Rows from block 2 of a small image diffusion model, named by matrix and row number. Rows with one number belong to one neuron. Each number is 500 + 50 x the weight over its row's rms, rounded and kept within 0 to 999. All counts start at 0. Numbers have three digits each.
After each neuron's rows are labels from the 100 images, of 14848 (inputs lightly noised), where the neuron reaches its highest value: "colour at peak" is the nearest of a few named colours to the mean colour under the peak. Only what is clearly more common there than usual is listed. The data: aerial photos of the United States (SatlasPretrain). In brackets: how many of the 100.
# fc1: MLP up (model.blocks.2.mlp.fc1.weight, 512x128), inputs 0-127
# fc2: MLP down (model.blocks.2.mlp.fc2.weight, 128x512, transposed), outputs 0-127

fc1.493:527477503502518496490530460482540464538494488495442499499484501523474476488495482427504495509672481531596522496391483458519472592489404509474500521497515499594500492485498472522533490509518511453504502495497506519487523499490500493597701486496523501479462527438570519565501574533559598623514503544570569393518498506486459493486597496497490623503721514481490508472495475430503525513491
fc2.493:699590526508492449313503459417494494506471508499560475466501464476526550468533500484458504486492534471569505463496519483432508488499504501664525552541504526520457499501481518500507497591496484503507522470633508503482500519469494494624538578447519498529501539401490477502712516518596516508471495544501470612506486445496467484481485491501493544457513526476524481521500490490480513412500
colour at peak: pink (33); white (30)

fc1.330:471549511534505498454493545553478519499500510507511468514543591504474524429503499499496509495486500564495530535531452352464541504500466493594502462521435467491557506501463462502493512474471539544363489527494469504546500504522518457428552500443489493514487485511531481499491501534497495494531490808493491551561501530607555512450295515506455502473478438525502501495499438488520498419569
fc2.330:475495510498536521488505501483528502414403506481508533523505502528500494497463498554497532481495480497512500522688544370478488506509499502498410543488497508535428428529502496557706500491498579480498504577484483546536347496397512491499580529499505503517502458530501554503511451625503473505484562525498485505502499433265492529451485556511475458514487502494521457560528484485504504451509
colour at peak: pink (27)

fc1.353:513509503428517480493363493528525471576532472504499469506529560492572491517513496528499498408473471511511445508501507472484501498388528536502542488607490495468519501513508506389508627463554537464495446496483488417489210473563522517510595516521357454527431496478467488643493528505502494498479485515498496501500493501538416545467474538510508488507498490510515500512513374507501500528499
fc2.353:465495501464500505496493489493559466517489481494497520472487480502488546532506369461489494466494486505517440487408506528503664445499499507549501485451472513486541532496542647524495513614497503490493497500513525486538602522470473501497484498496497445500446493539507607507500580507503474706488497472501495498504507503471539531508470539731442504520521697574494499497487496470488537492460
colour at peak: grey (95)

fc1.242:506527499511504496497495460561546516524499510495487491524512491512473511510473508538513566419493507481575485445510581497482490544228511504414513534483499529586483493389512491520497498509504460488494427408406499723500539499506489499483522462485559511487523493541478492500615508488422493508508509491509507508479501529496500483467592514342448468478494463500368506502487499411504496515499
fc2.242:464514497506501498480511512408481522509686501482540521518508561509489517496651517521462526501585564532527492504517508406537519439512505477538437439508466492557493538494507575536582512472501505484519513502466501484634576481540477491476532545588542503522509519595621597471402480332492488496472527507483528465488527484544475488517417512554585489489490549510522512398501525584478439379451
colour at peak: grey (93)

fc1.3:498535473501552494532493528517503506369499506244497499484489486517498499479498530496448431774496385492524510492517489550504512520426498524500446498519502493441511510510503510509514575493524543553478516491485521562531501502578482532499501497486496522496496487497494506509563511510488498515480484471352477504506493507520494487461520538554540501499504498517526497508524495498512462529282
fc2.3:503501494506494496489679515655487462492512515508486527424427510478566506496589498436507533508523488505536505502500527546516512515482481496505490421416519530436486503472396491509348787509487503486530495487484499475435415534559535500503482497491501500499538503502507507520489487509490501670521508512496511500499521475489447402487488500523508506566530488496473477472520504520613484495524
colour at peak: black (53)

fc1.227:521500507469529531501508483587487402486496482504517534357339500510493564258472576494606460405512557503545560500433513492533419475462467528510494497532494512574422492504439666527490531481435522486497495500534476472446493388500492504529507505487482501605505550493474523495552513493486496529504509522505545503566503500553500518496519500461515515500596568442501463431508513502496590485500
fc2.227:501525506516503532513494513498486444505492511495462496478504509515601500499480562623504500508408398498494465505492491501536605491253457623486501495478503494514484522467440520532501498556366547454514507411479544429507571491538500393508513388530463509506496501501465459542464579488478470559452509587494498374517497555489529403487580496494601506509560500496487512487488491531554421527527
colour at peak: pink (43)

fc1.453:498533377509464501470546530498512501499503472478534520483463511504482417509507484469505524543420486502508511515482498538534503490522434520538567480486529548501509515529503575530486440523492498524507497498486503592490554478515500505502483499464497446483436517502494542477590617483529504490508508532412505344662515447497456480582511563716480321503528574497505443564528512561499523529653
fc2.453:506501546514499525500514497508366426480377489523459492479500512501500491490600483572521524468499503504453514496499485516497503529446491503501508479492471517518511466509500502516474747505560488413503650531525479588452480501514469491567505489527519510547501459487337497505473491537498557485502475500493507479459482683505513527517541525558491501462493503504493515496483496491439548496292
colour at peak: black (53)

fc1.424:476486539452466463503446504500520516521507512502501571490519501500486511494498489487458472491497733501531463497507336516493497493514517528488429496508554536508474428455501480448543501566663487531501523507477498504511500480478489509503579495489495513537478499495504509506500497514478598486510494476468521501480521515512527509509780491513537523480524492352424499616516536426518567512498
fc2.424:501558503503477550524503517538510457524530455481585519556497523486498503533531546508493477542536446508482494412605452458505502517507504358444561360508507480502475416541524502499461435334502513526500507540499500504520451468586555436493451335451484511671511500519475498479534466495520469514526534515501498489473524476503526517499401572512509509696565518503488542506520377494496507511503
colour at peak: brown (88)

fc1.397:506491491502519507548495517471493514508510511518250522567482476515459501182511447440477514497473468504459659501476510421483503449518515518538495473512498453522506516473500493503513524512484501503506510507469487498528472509504507529519515489499436512473454549525503398486495554520605523461435560548496567477503494516492449550506477508454503522474510498501484581492603477515438515530492
fc2.397:500571531457500511497502492517549485473524525493427510499577517488523585618639524438512492496493490470413494535461483489507501486503504374514503526586484711383661504500449518466493496415497541479484456429567593479533529486491506495518414488515503436491494495529493500542438514408519505502468544526514508460521473535539501446496431499504448501489472487492531474519388510666516495503530
colour at peak: pink (28)

fc1.408:530509491505528571537495499523440443502543520491491534424515526471502476386510509616423607501514544339507486512477416519419602512490392513488501502481443451503499540473499490526498836520496490567489543496538503468547502558498513489498515497507498545458529515505504492469514523505510496502496493428542495494550468439502545611497501536500503484489509496470581513512488509509492500498502
fc2.408:484492504333515569530481710491518516515502490494480513462525475485455502500490492486490575504521408532495483508477529503514503486490498542491487513504532481506510509508511443548433475490557514625515498627495499472477492488502493510690513534499449452484488503606460500336481486510520443506538478390430564482449485568629459500511509546499499490495495526504630516508574499548481495486498
colour at peak: brown (84)

fc1.429:511504416530518491496497506522533581360502612510500433498632498503498500495487546501500438494498513493646462515501486515479536564474497522519488465504498505500494501489465468422497552678420497501494554578576559371513476628500529582508497470509511522492531507497404442478492461500498497450510486470486490388521505572499489480500514491486503493549487502509693484497529488633532471507488
fc2.429:507484540551515680533281510500505337500565454493497491519517513454503439485505491487492496495501518522513494561492505502466489495484524501486501518507559618519492357503466487421608401605498554533574464523513581501513502506489538439478512496474491527500473504494509502426481450531489499495537502578496532430500515485349509494471497485502520509524501479547514523600502507550517620546508
colour at peak: pink (53)

fc1.308:512489540526472561499511499498503498457492498414416528507517487495379503482469472469513487654500511533513590474487480523508586523666536411465437493500414478481509467455474496485489529499651509482508524517492535540506479514496558503497542484513573514433497488494507509466500498454504473500522402500584514683515518558513484475471512513490516525711490487534496381502470491413529520460543
fc2.308:509509465491508522505532527500517417510494455490497500494500496421500385517483489568553555498504487508492531515510500361486547497519503620494461470496482523485549483493326520483539508522633507464508486491467491490468458442505495608500502500530523495503381502507494494465493489494484503725548552481507500548588485498493498364505493474380500569524497501488500438539523531509582375590503
colour at peak: brown (95)

fc1.171:506514484506508474514467474484544499515472485499501509504514506505494489509508520474509489215512497486501522504494523489504526487513501547529500491504571539531502494532606462533511416438412558506510497519483494618498548503526447494535558464479537508540318474453445519518511514502563308578523540512535498474509493463455520585506543496500400480499502632503435530507505593479504495530451
fc2.171:470502494528468501584514488500500471522529528504514576515439441507476439529491542382509535525402587491504534525408485474509484508542516461479483470533504452507503477440452460498612753568425501496505503491517498552499502570537490414368476500478488499521546490507505557476514588507500533510480493485508477476568471359404491552512447491491500461521573346552442495487534517523492435463501
colour at peak: pink (65)

fc1.363:431424502461495564468485520500503487514497535519440487511491475512497537495498546567523510572506490482484503493500394489500498482509488471484504530450491473500536538513504522501499492483408491498559522509492507489531579499573489500448533522543538469501568489643503543549458387509553456480518459501413500492458492463509494502502461453584498125496492533526496510504532422451511496493483
fc2.363:574500502511547490497488454507489494508478488660428491499502499496543500482503507506504494395494493503448498495487452519563472501474579506521438484535535489421515614491520502465510558545452492512469508502499498479380484530428504503495456498555532437512507502513495484459329518466499462492503517490507637429516600494495492500490453502540538207507493503502533484508521505374506479499507
colour at peak: black (86)

fc1.27:467395585523502543418454472499512513455503437492481506467503502490523502745498490507496429514439506512477567493476494494501509488460479450467456512440506411431511413530493504492525490486409408460452488502525490498660493483417504488515478571464476433497459502498507518534503551499570539499497434501532538589508500514515456702487499481389482505542504512498499496502518496477508633518504
fc2.27:508520498534480527493500594521500364497494539490487550499630499520471553480482505532497511495478511500510499521500484315529501492513457433558498505541480536465646561497508416522461435518496680478461486502502520499492513514542515513517489458482511455495501639490484339495515512475494500440466510447495441542513499496501529473512500593456538516513502510515501392521504482522584494311500
colour at peak: pink (46)

fc1.511:493514508481499518499361395402521501514501474844501508500496488501510500500545485498476480512514501506513523499501505490418484495360534428489492517532421531477505505497537497495493507477499544478472475549496484500505393527472495449504512528546509495417500521497500477471498538504506522360483514526406514500506481520501475492524562470564477600505479457510473434506534382526502502501501
fc2.511:487491404511510396447518492500349536507467521509518721497492486502446524442484498483507566449507441494540500501464494414555604466479511536492487491480518549508474513510549531496403490521499504484495478588470524359517524494488517501469493537542546555522486583475392493505452498501515452438508497494495529481465527519493428496478503463515535696479456455499533496490524419476391414569462
colour at peak: grey (96)

fc1.4:532495499510508478553396444492497483519504498498491487510515494504482522494508506515533509501457463510314495494489463496501534498456524563429502429503494492514503474469495483520466572565569466478496497546496509509512486406496569509549495471480509425438634329507460508497475484480430500497492475482499414492508501666536523426484512511512511210466492467486521507497561500483495509479513
fc2.4:465484502515577476501534490525406559474528491513485397500503507561493430514524443497525505496461485483551491532463663560498501393466479502519500487482528478523509494517501517461515527495612517495471512491497535497503493524487482625507500379509480513307448495506497500623462478484495523487484495611526546497496486538353504498480502509546489281451500495553500509517498532508437464495406
colour at peak: black (90)

fc1.285:622545481463482431562504472555499555503587558523499487503493472454596445489474537488443488506527450477523499433466500502450483492505435493452513493516497539458590498438494494457515532501488482480400499504440480636503498400437514477526533489533514499431498439443491424498501528541503550516495498498574581546567522451501426595230484490406468507524540508520502499497503510538514516628500
fc2.285:484529492449503496507523516512516515579383501498495566475500510494505552499470519463490509514589620534520556450443506492464501516528520386366499511436555506506500523476559386610449508534494494548525502481474514587392520506493485498584495506515747538502494443545479500515431533496496403508526567509510501502506610492501475519404540486500480480506404513386468505537509549514494554527506
colour at peak: grey (87)

fc1.125:439624496493492477502482499494444503515491478516495536511499465460482501508505486483506498344413457498243545523496539463511502526648597647502523502493499535488490501478519575498445596498488496398495499492491465488497495503517461476493454609493525528493485549490515517503502507472502512568530536510494575520496493415468438500490547503339593515504491544496508437429500450501499502495503
fc2.125:522549516493461496518377469463478494516460489512539493531486582545437498492529496462520504394574485478500530498488511456461497489524500539512509501502522427494303486504511537518503601524367514516491623532496488526564512393511582479496524484495482500467309501473487543501638665499531566488505505506536511459483513505501493541538464484413551494477508479441463596474461432476457509497487
colour at peak: pink (43)

fc1.124:526350548509477487504524491494532485504513538517523601507494501495499506496520506480489507501471562457499467509493479515509487531487530493499445529493512507511495526554489504678504593511491573621495409434497501466539467463512485504589500505389428494531416270462533490478500500460502502499527444512497676480485529501378499497502467525477426387544506487482555530484546509516419500538504
fc2.124:501494505508621504466519500270492461495499442477518454559469490489444543499488468500514487491414486430506633529501481505499505499493535494272515544495512489503437376477505527489418491461491488446491473465512477499540459470495544371508507474522484434501485507496537502486496494501414506552585543473497462503496324543506493480506467490461503511473525515493503501501508519513405432570489
colour at peak: black (40)

fc1.294:560501483479496488586555500495457401504452515522430502463496438505497498511534520409399510495522473453482507485497477446501479675591465456458508457488470483524598483454401492426485417547468507550508472499492418524497503471477651497538485346496502531503503498517502498481533500453530486537614531499557527523441490472516509497502478479397500498485498498259538528448507498504479507521499
fc2.294:479489354508481502670483535524514547558502508447521558538401387507496492490558484486357522432496519514462644523518501506503472570567489502498516367423675515484564479548488449466491479462495497461489504453444459490439500532518497492504495522527477514498501538484494505458501472478535527652490550550500440478501514485547501490508620447466507496515477513492496500533471454632485508492502
colour at peak: pink (27)

fc1.494:515510502480498546521479495423515685485481481493483508562585496418620540499558537430501431545526461511511534477523469550481539536510496481501501505474493532509480469497499513526340563501522436490387504545489256476483506477524506507483659392497510496514515503468488532508459499504502637570491507496503443525561501515500499496502532492491547445461487452460492521487464519577492493560499
fc2.494:492499524496485470424508461675488490491488521492449514480498496499510520504505466533449505489540506460518605532509474540444482439483485468515479500480482497503548514559528576647522487415491499506541508530495336468503482503513462559502530515522513393378576230466512489496477505470523488443537490505562500520589496508501497593536505593495484501490572549467451453508544456480523505486500
colour at peak: brown (80)