{
  "dataset": "aerial photos of the United States (SatlasPretrain)",
  "conditioning": "none",
  "objective": "v",
  "head_dim": 32,
  "fused_qkv": true,
  "dropout": 0.05,
  "patch_size": [4, 4],
  "momentum": 0.95,
  "gradient_noise": 0.3,
  "l1_shrink": 0.03,
  "max_steps": 9600
}
Rows from block 10, named by matrix and row number. Rows with one number belong to one attention dimension. Each number is 500 + 40 x the weight over the matrix's rms, rounded and kept within 0 to 999. All counts start at 0. Numbers have three digits each.
# q: attention query, key and value (stacked) (model.blocks.10.attn.qkv.weight, 384x128, the q third), inputs 64-127
# k: attention query, key and value (stacked) (model.blocks.10.attn.qkv.weight, 384x128, the k third), inputs 64-127
q.40:510536560482508561500480498525508483518491167557515499527472511602454543542533493496498500499492495438518390507471514498480513527494419500517485456508465506491501493482505369567468481487527474
q.41:514469493479493475509496506532490322398496502745472502499505523470505488502498501472499493694499534482450521505521648500499546483497519484512465477502508492458512515499469549515509521509503588
q.42:511493580463467536500438527521500504484499484510367508520472539515590493509489426480454482488495505487511508529404501505497509554489525501504502354489494521491489431489475501513499493500493377
q.43:504521499524496509542500511518549501423495542450507486474519497491501514510452494500475506512501490506503493493512568526498508505500512388474485329513488503525510469540503467499501434491491489
q.44:566509499503482487547534487491511516478459501499495501508410441500531488478498494433531489500502509561555551405504504425502513487500483516496343522500498477514462450517490565505498499504333512
q.45:493499465531477517473493494503486448503474474505417551476395495474626528487499420523526492577500544526496477499537476521519512474508581484528550498501501451506471503512529502504495496482469520
q.46:502506498497477499505499491501481464568477392485467578588434500648485481572511488500491501510539480500500521441499479437486507514503500499498427497517510494494493498498503497477500526500466555
q.47:489515681489486448494499500468500508490504496458466481543514500511517526490522465447519459500498488618506500504543434491472491486519518585501554533508493503494490494500534481515529458485507575
q.48:493503490535477516488500487595519399560497547508491496501559508500493498487498507515502484521501509609489503497482478386486499416464507505484492496477488521515491525512501479497501403520481408
q.49:518471509502510524559489468497520476416480501500494486482414480513503466527500491499475523519494432478484521509494498543588504498468487450447503506493501476514470470518442484525505493501503502
q.50:436476494515485538498501494496445531511432500493502499494530468473542433497493505525424496406503537507501492494506489499469510564504440514526481513497496502475507554522487518496457469505469500
q.51:533532531508479513486500326531485471497500499493503501496474544496485466411534487491523478553509489561492498485499623423486472507514571519500509499471498526510512501496519506448533365496504497
q.52:489450503519261499469493473520462500448502467499512480557539517501492492495500491497475497496505509510503505499537500500489483452511484497399500350505493521528496640518496508504500471469525484
q.53:488500500475623480511531493502471493500495513504516311527469497529304471504435521509495397518482383501503493500396503502464513518499499501511500498524504598501466478513475504535508448512449524
q.54:495443507495458396458525454490521593542488476484499506504445469509540525475500553597493499498502541509507507472437489465537504407500509516486498497495539490514482490487508434523516517489505510
q.55:502491465526498520514494488498504514501496513470503504553488519493493530498519506478473418458499528500511472468495499490500505437519511517559481485496503529459483493470491529455450503495496514
q.56:475487484489497495501497467512506500452487514452509531514499496548490500501501499492485506510529491502445527561503497497458608494560438505499644512605482504498519499506502501495470440481490473
q.57:474499503522511500481501508492472501497476490461496483494502523476526501543513462496495484526513496498504517520511419585534487498483485548453505478464517483494510633467372502442438496483502485
q.58:475498469495482502492532486503493500498507478485547520517499542506480502526485476479512471406495508495460495435478499533507433510498488500503539528497528505494498502496498476503481511513500561
q.59:511518437411491477520520522496506511503511514499500492512446527486508502540515510486490539464495528524511505496472505523503498472482524500473499488456522401490497500522520507496501483502534494
q.60:497519489434471581495458478496490464514497475522500519426644493620501515504500490455502508476445533473552476442562448503560497517504497503554506553513527509494515653496443491486497500498505532
q.61:463490492517555491513531497506543492482519503501496657503507558519498489506531521468464451491523503539501484517509498494501503484487478500511537548482499509424576514509502499492467501524512361
q.62:508599506513503560500536492533465476507483506504515488572561504596481482514480529444510518491538503519480545507516547481511492457515443521501479521528494567505420486538500498552484494501498508
q.63:616455512496501525457500521492503491421543420472500478464491487473534509485505501482503490486495465498512546518492477516476360502509518527497509472486390487475482468500499499519477493531490504
q.64:469497600292531503439514627446497517528375450521525499509509495610513490583515482508489556522535493493506527512499474526485520467459609494482508496496501511483495505505500384498468500533519560
q.65:496476494485538534507504493609473483500404485515492505496492525566497499502494500510534517530513548502506484471499506488533471474478532566493506500445498502425532516506455434250504510516515473
q.66:504492481544500506440575462521501483508507501497499505504503584461494527491489535505491507512359487505490531509543467509541501520507470536485499490504460499466486499574494504446524497517485504
q.67:468500497506515538493494506502569477513465482536315594451485465490448485475549484482480453574493500511481466504402485508449496499505485498370505513510537506493519501496506500539493464509500517
q.68:512443477475456507511474480450501502491469483480479500511402444474505526523490526540536570377501496500521514464513492595466499498512505487494496483538513519455485507498610501495351597497499505
q.69:496494500514501482501566524452590507488510503496511499482491502497499554500500498449544476465509497525522481500494524548482485501533552532500494501500504601515508479533500495499494558500421501
q.70:509495501500509493516503500385530484500488374630497484477533515491493480502521494508511555430524509538510580492499440495505495545471500504513484374492466490501497503484510501757500494601498476
q.71:510500479521498495499493527501496604530496493500487500494503477538498492497496494618481476471488452496495452502530472507496508465496499518495508403499510479490501516499485518456476511510299513
q.72:505440500497495500473500507506494448532492470653522489495519541501464492510564484520498518516487521516559446381462642494498508525504545499481489502494513496500502491562243510465525516504536488
q.73:492498528486517478480503487491493468499487480510501506509537461472487476576523488507514492500425508578488493501499439509528574530500581537500516513509512475525537467500516534508449501500508469
q.74:498433468475496490460560467502488512449512507501486550527491502531481580412487464482501502499480491557500534482486488503530551496499486495517492502512506502518501502555500484492468488484512527
q.75:509581499441577498499502530509482503557470487383505480499445530490443566642462499471500478501498482488534467384497480502501515530508501488473451504539514489507490533485541436492503511541500459
q.76:505483495595494486537481501494475510496487502499479529476465527493511501755438510509500524502471505500489486519491374501483497500497536463495535498503518504496523486515506322509521489496504479
q.77:517522571495607639520506504471437547613488502543510533509500478529504508501513492438524500503520504478501513483510510500490458527503517418490478546512477503446507508498490499500491489494498492
q.78:557503542440577499487491616492479501535438483498445510484512497504502608508503532514499468503496473549502490487527534502503510481513571498468498494534504505506440488511504493500514547500530509
q.79:490462438514484507473525498515484476435433508489529535491496489500479512519504510508497498556526483487456415499579494481510501539473505514517485498496436476494468495529493509495535509535523506
q.80:499499635485458496513496492500495505493492494537553515513501499578498516507500443505468501532439564490490478514500519509483491495510455507480761484480501494517486446508476501502516490496506472
q.81:518518508487581539482506503498502490565500491508502507495491518505506502546478458452721494455503526509507487500502453532600500500510517496514493465503524478538489495499485491509453542508509490
q.82:547501516462488514455543528501500464524491500529524486502652491530546506510490486499519501494507478500508495488417510519501501505491503499547470505416497494440530506495533491491541507507495563
q.83:506493493500488485481487592470517491484499504461592458453526523504553518502451510504477503475442512471232510522662498499515484500512461486490510511579515483527551486487355481480476482472523513
q.84:548491499503390502494498474514513486507474507499502539497521495716501489511482496490500509500494525442501498514487474507494519528495513502522506476520498491506443548489458430510490538418500520
q.85:496496500495547507487491531486492455414503461436581435693511501530491517520446498492531503500551609514486496490490508481491492522500583501505570589507510508541499508524498478493505359593506500
k.40:508502443458527500492502448497493524505478521468480518419511486463508513493540466504491506503511499447502535518508509494495494497537500497505495522534501512490509509463503510462448565453497501
k.41:505502465501473510502520486501497367472515489496465564518513497468489501488487486465501524514505518485509532605485500505473501479500616532503500503503469567500490421456496480491379564502544506
k.42:500488517450500501525507548505468530481494489516508508497527525505521544529482487524503502513495505506500496494496544472500501501504423499503528495498534342497531498479503501499503488480503487
k.43:475514484480571471501526495541517490498495490508531540444545481509500500507500506494333498502512489472530500503453493496477507491507500500514454503506490531463493498464494461575504536501473467
k.44:489513482493441490533570511541477507483502475498497495513488471500516500510493506511497494494505545490492475666496390485328500534489606474493474590529504499501510497497483394498494513501496524
k.45:497513510511462515496515500508493505513504560506500601466497489502501551492497528518497500485507480430503487504493519503490458525511496508526427498474491522490501503493487558496600504458445491
k.46:545504519480493505510504505444462518499540498474524448499490476511504494475499495495458511492505495508487429501478466569494472487499499500484507518496506482479484500504554497500491493545512498
k.47:497531545494541572487504508495463498510499436514470499496445511524480467529533491505500501508477506499472500470503423443476487479488394456411502498517495488530564473544500430480498502500509480
k.48:559435487549648472489502487455500488510550527510502484496519484642474496508426487453501537500503761495520503395509493500513490538496449509574495497530508493499446503490464484480503501514509499
k.49:523445563504439499495496508495513546503457507504570501510510510481453501500571528518505464496514447528494435509523504456499508530498433503499498503495476502499475483515548480477506615354496517
k.50:504487514473496499512499504460500484500678501501524504493479503489515529483498534497420504495416487497492519500522484366522490500521430526500542517504498500491575466418503575501656490519472501
k.51:507476514317512452488542467501494490487485499490501511505509498563499505506479505553483501506510339503473484451488502538509495511507517495508493478512507527477462466524511461525487575439508519
k.52:487544560623503501535497450495502502512554520495472480490516488542480424526508507498521509474505498467511446494492508463497543522566485494505505500552486514507512498488496481487514680510496437
k.53:502542426493502491510521478515452448519510525506442652432497509484504498509501497553479520512498539483501457500520502401492499462518494473499576550457488444502516482515464477370489536540540517
k.54:503549503473521420520531511506518507528503497512524544489511472550503511495521510539549505479509493553521498496484518489483490502447500495516567502489539468515500509484506554494488552452475346
k.55:487492501431614518502524519504484565326499520424500489523503406605541503568512514486470517497489450504530571488509496502494515434489523499485487603494490500502508520490478497501479512550505509
k.56:498501567553501567503519498509529499503522516536504528489518513515499563459500470514515481495586481555515504491493517503559695518529497501471497515554501520452536492500499505475505580498503504
k.57:488510565493529510496520453504486527449502503484607509513481499412527518498504498575491457517492470503504442565496493506606516481508498535494462463474429499506444571504485531510493501505500426
k.58:479502522519500486536478496500500531496530497505502496520503549506475490518476496479492605526502493518495522509508499496510391486508494478533500507520505498499489484539512512470503501565518505
k.59:537483489507480487507422521411506498602494504544569511548472551493597508487506487484505517491512493519488468500531526509494473438494492493495473533474700501483538448500524473501462500485505541
k.60:472486506521491502499473505443494498506517462544495496507503635497529488505494542503497544494509491504437510491493504425514489519511499496457496570569557501526421505555509501502493473488552400
k.61:563542518497435501486509493502504399512502581481560500501443496490475505443520447403500581544491508519506510322500493494504497519564474552516509496502388506525497505500638493510478507441426546
k.62:427494539496502504489503510498513526505507502481467504462501501514499454486502505483494509508457500505490489363456496559556493479511500462491514436539475509494181499507495576524522489548495579
k.63:503496487500485441478488480500500490484499498488512492492541552500492496490504485480505480529462536490516531446507499523496464417532522567512532413490489529525495482537490500395449526514498499
k.64:482498507498536481496561465449313515453487509488500434481482546487507507431546500526500498507502477542512503524500507462500519608510501483507479498505568489476495501479419509492623512498507470
k.65:501527495410499500396437501519496506560492500508485470577484620463499500522502486506669495568478485497480501523528517483499494479537537564501459690501552477708503524523547628497469499502496596
k.66:496473499495567507502468469508502349494466483472518466560489536456514468480516467460517500490541338461498437497485430497497500500508483489546506499513499510504532533535495489471510506500513490
k.67:519500504475496497605527491517511500440508516513486526470518501411459509508438566352512495525468510502484471472445498601498504472458469495507531506520502511483488489523504490492543337497506461
k.68:503510545406492501527500520510519492496516492506509491509483489521487484516462502504436534504492505503533576488459517447481506489523388505473488519510543549535552449471527488484486470502692482
k.69:495357487489494540501501497503556487522495459498553466513523508500507484503476492546477427501482509493579500515498558486503516500527474452423510481527505435505506485487481361462463521500493479
k.70:491494503480506523417500492588582512509508500454499506508509527479477463499500519545498495520498460525509493672508475495485359549535422504485480518556499515498511498500490503832504541483587498
k.71:539501452573479492504513504493493500485488510644516503501491471510577501556605452474402454465480348522508467501540489438463496504490501467543499492499478494506470495577540607506507458499501496
k.72:507506486491528470504427500493504486506485533499488530488460516461454490504503500415665504538513325480486499510499496509529519537503362500521507417509473491470497552547481491440522597551499609
k.73:505545521514464388545500491506498498501536496501509503481487526490497473490533505456506489518494499528490519504513552524449483505504516499493492349504509515452515558484511516630501516506493498
k.74:498486498465561488492450484486566472497406467518477481485496514496546512493526470488415488484522481499555491517486513521476500487501520500466472463508499474491500474493506478483461492479497499
k.75:478490511527403468506539469551560502471498495412507489571523491512485482493490509501480557629541482513503511523488415488507516496506544503560498504497497496515501506488474522499509551504466511
k.76:434477578484477533507502482509460477383501494497502529520504493545484384499509515275496482492537528501483503490560517637473470392449502500494532512494494493507495524633545500516479505517523507
k.77:497514518496496488497510507502518728501505528505482420374552511545462490417465486515497500509478462549494455504475490582486494555491510584503497503429498502502549542504505616477516511360507470
k.78:500507499525518493484501489393505517501519515501513506496492501507585501513510509510522526521487520479485501496516489522511416480516500505511480531481537453507512498515524521401473515495504430
k.79:465464521499504539515516530494500498528466487486499477509504454439469470501404271488541521497486496499431477494510515488233496498542466549500478500495502470501476496528502646510505498499499500
k.80:495477476501496474468457492501519496489508504472501499497518503455515503569332520467490481506604501500498472512499498483499497526502618513504599489494388486549498510464492333647502484416484506
k.81:504491499500490508511503512526506494501528512477479485501512452538492496522484495498488496484478508467488540471407502539429468471494496498501501476462495510521495498500498496490503460489508531
k.82:492474488499504413497480500513497399501518522690503554509571527510514507544497493513471506494460496512508510510473445499544469456501447508529473474499506547501498456509522495502424494495499630
k.83:503468500493500506486506515520469477600439465516483536496475510507504496521499512484502598501465518503475499499468433523395520512498509494471476532458550507451466519511503522475498405468497480
k.84:501510416510501509503506476525501497448486488502497503500503490573474526520388519562490541517402502595523484490505499474486471494501508476511505450499493503488597489543510505499485482496483507
k.85:511481498580520522495506513544488500486486542526400502557503500519501490518499499513548485466549497507498457496518584523511512462493513487455589501500501497492501519505499507407473508506658506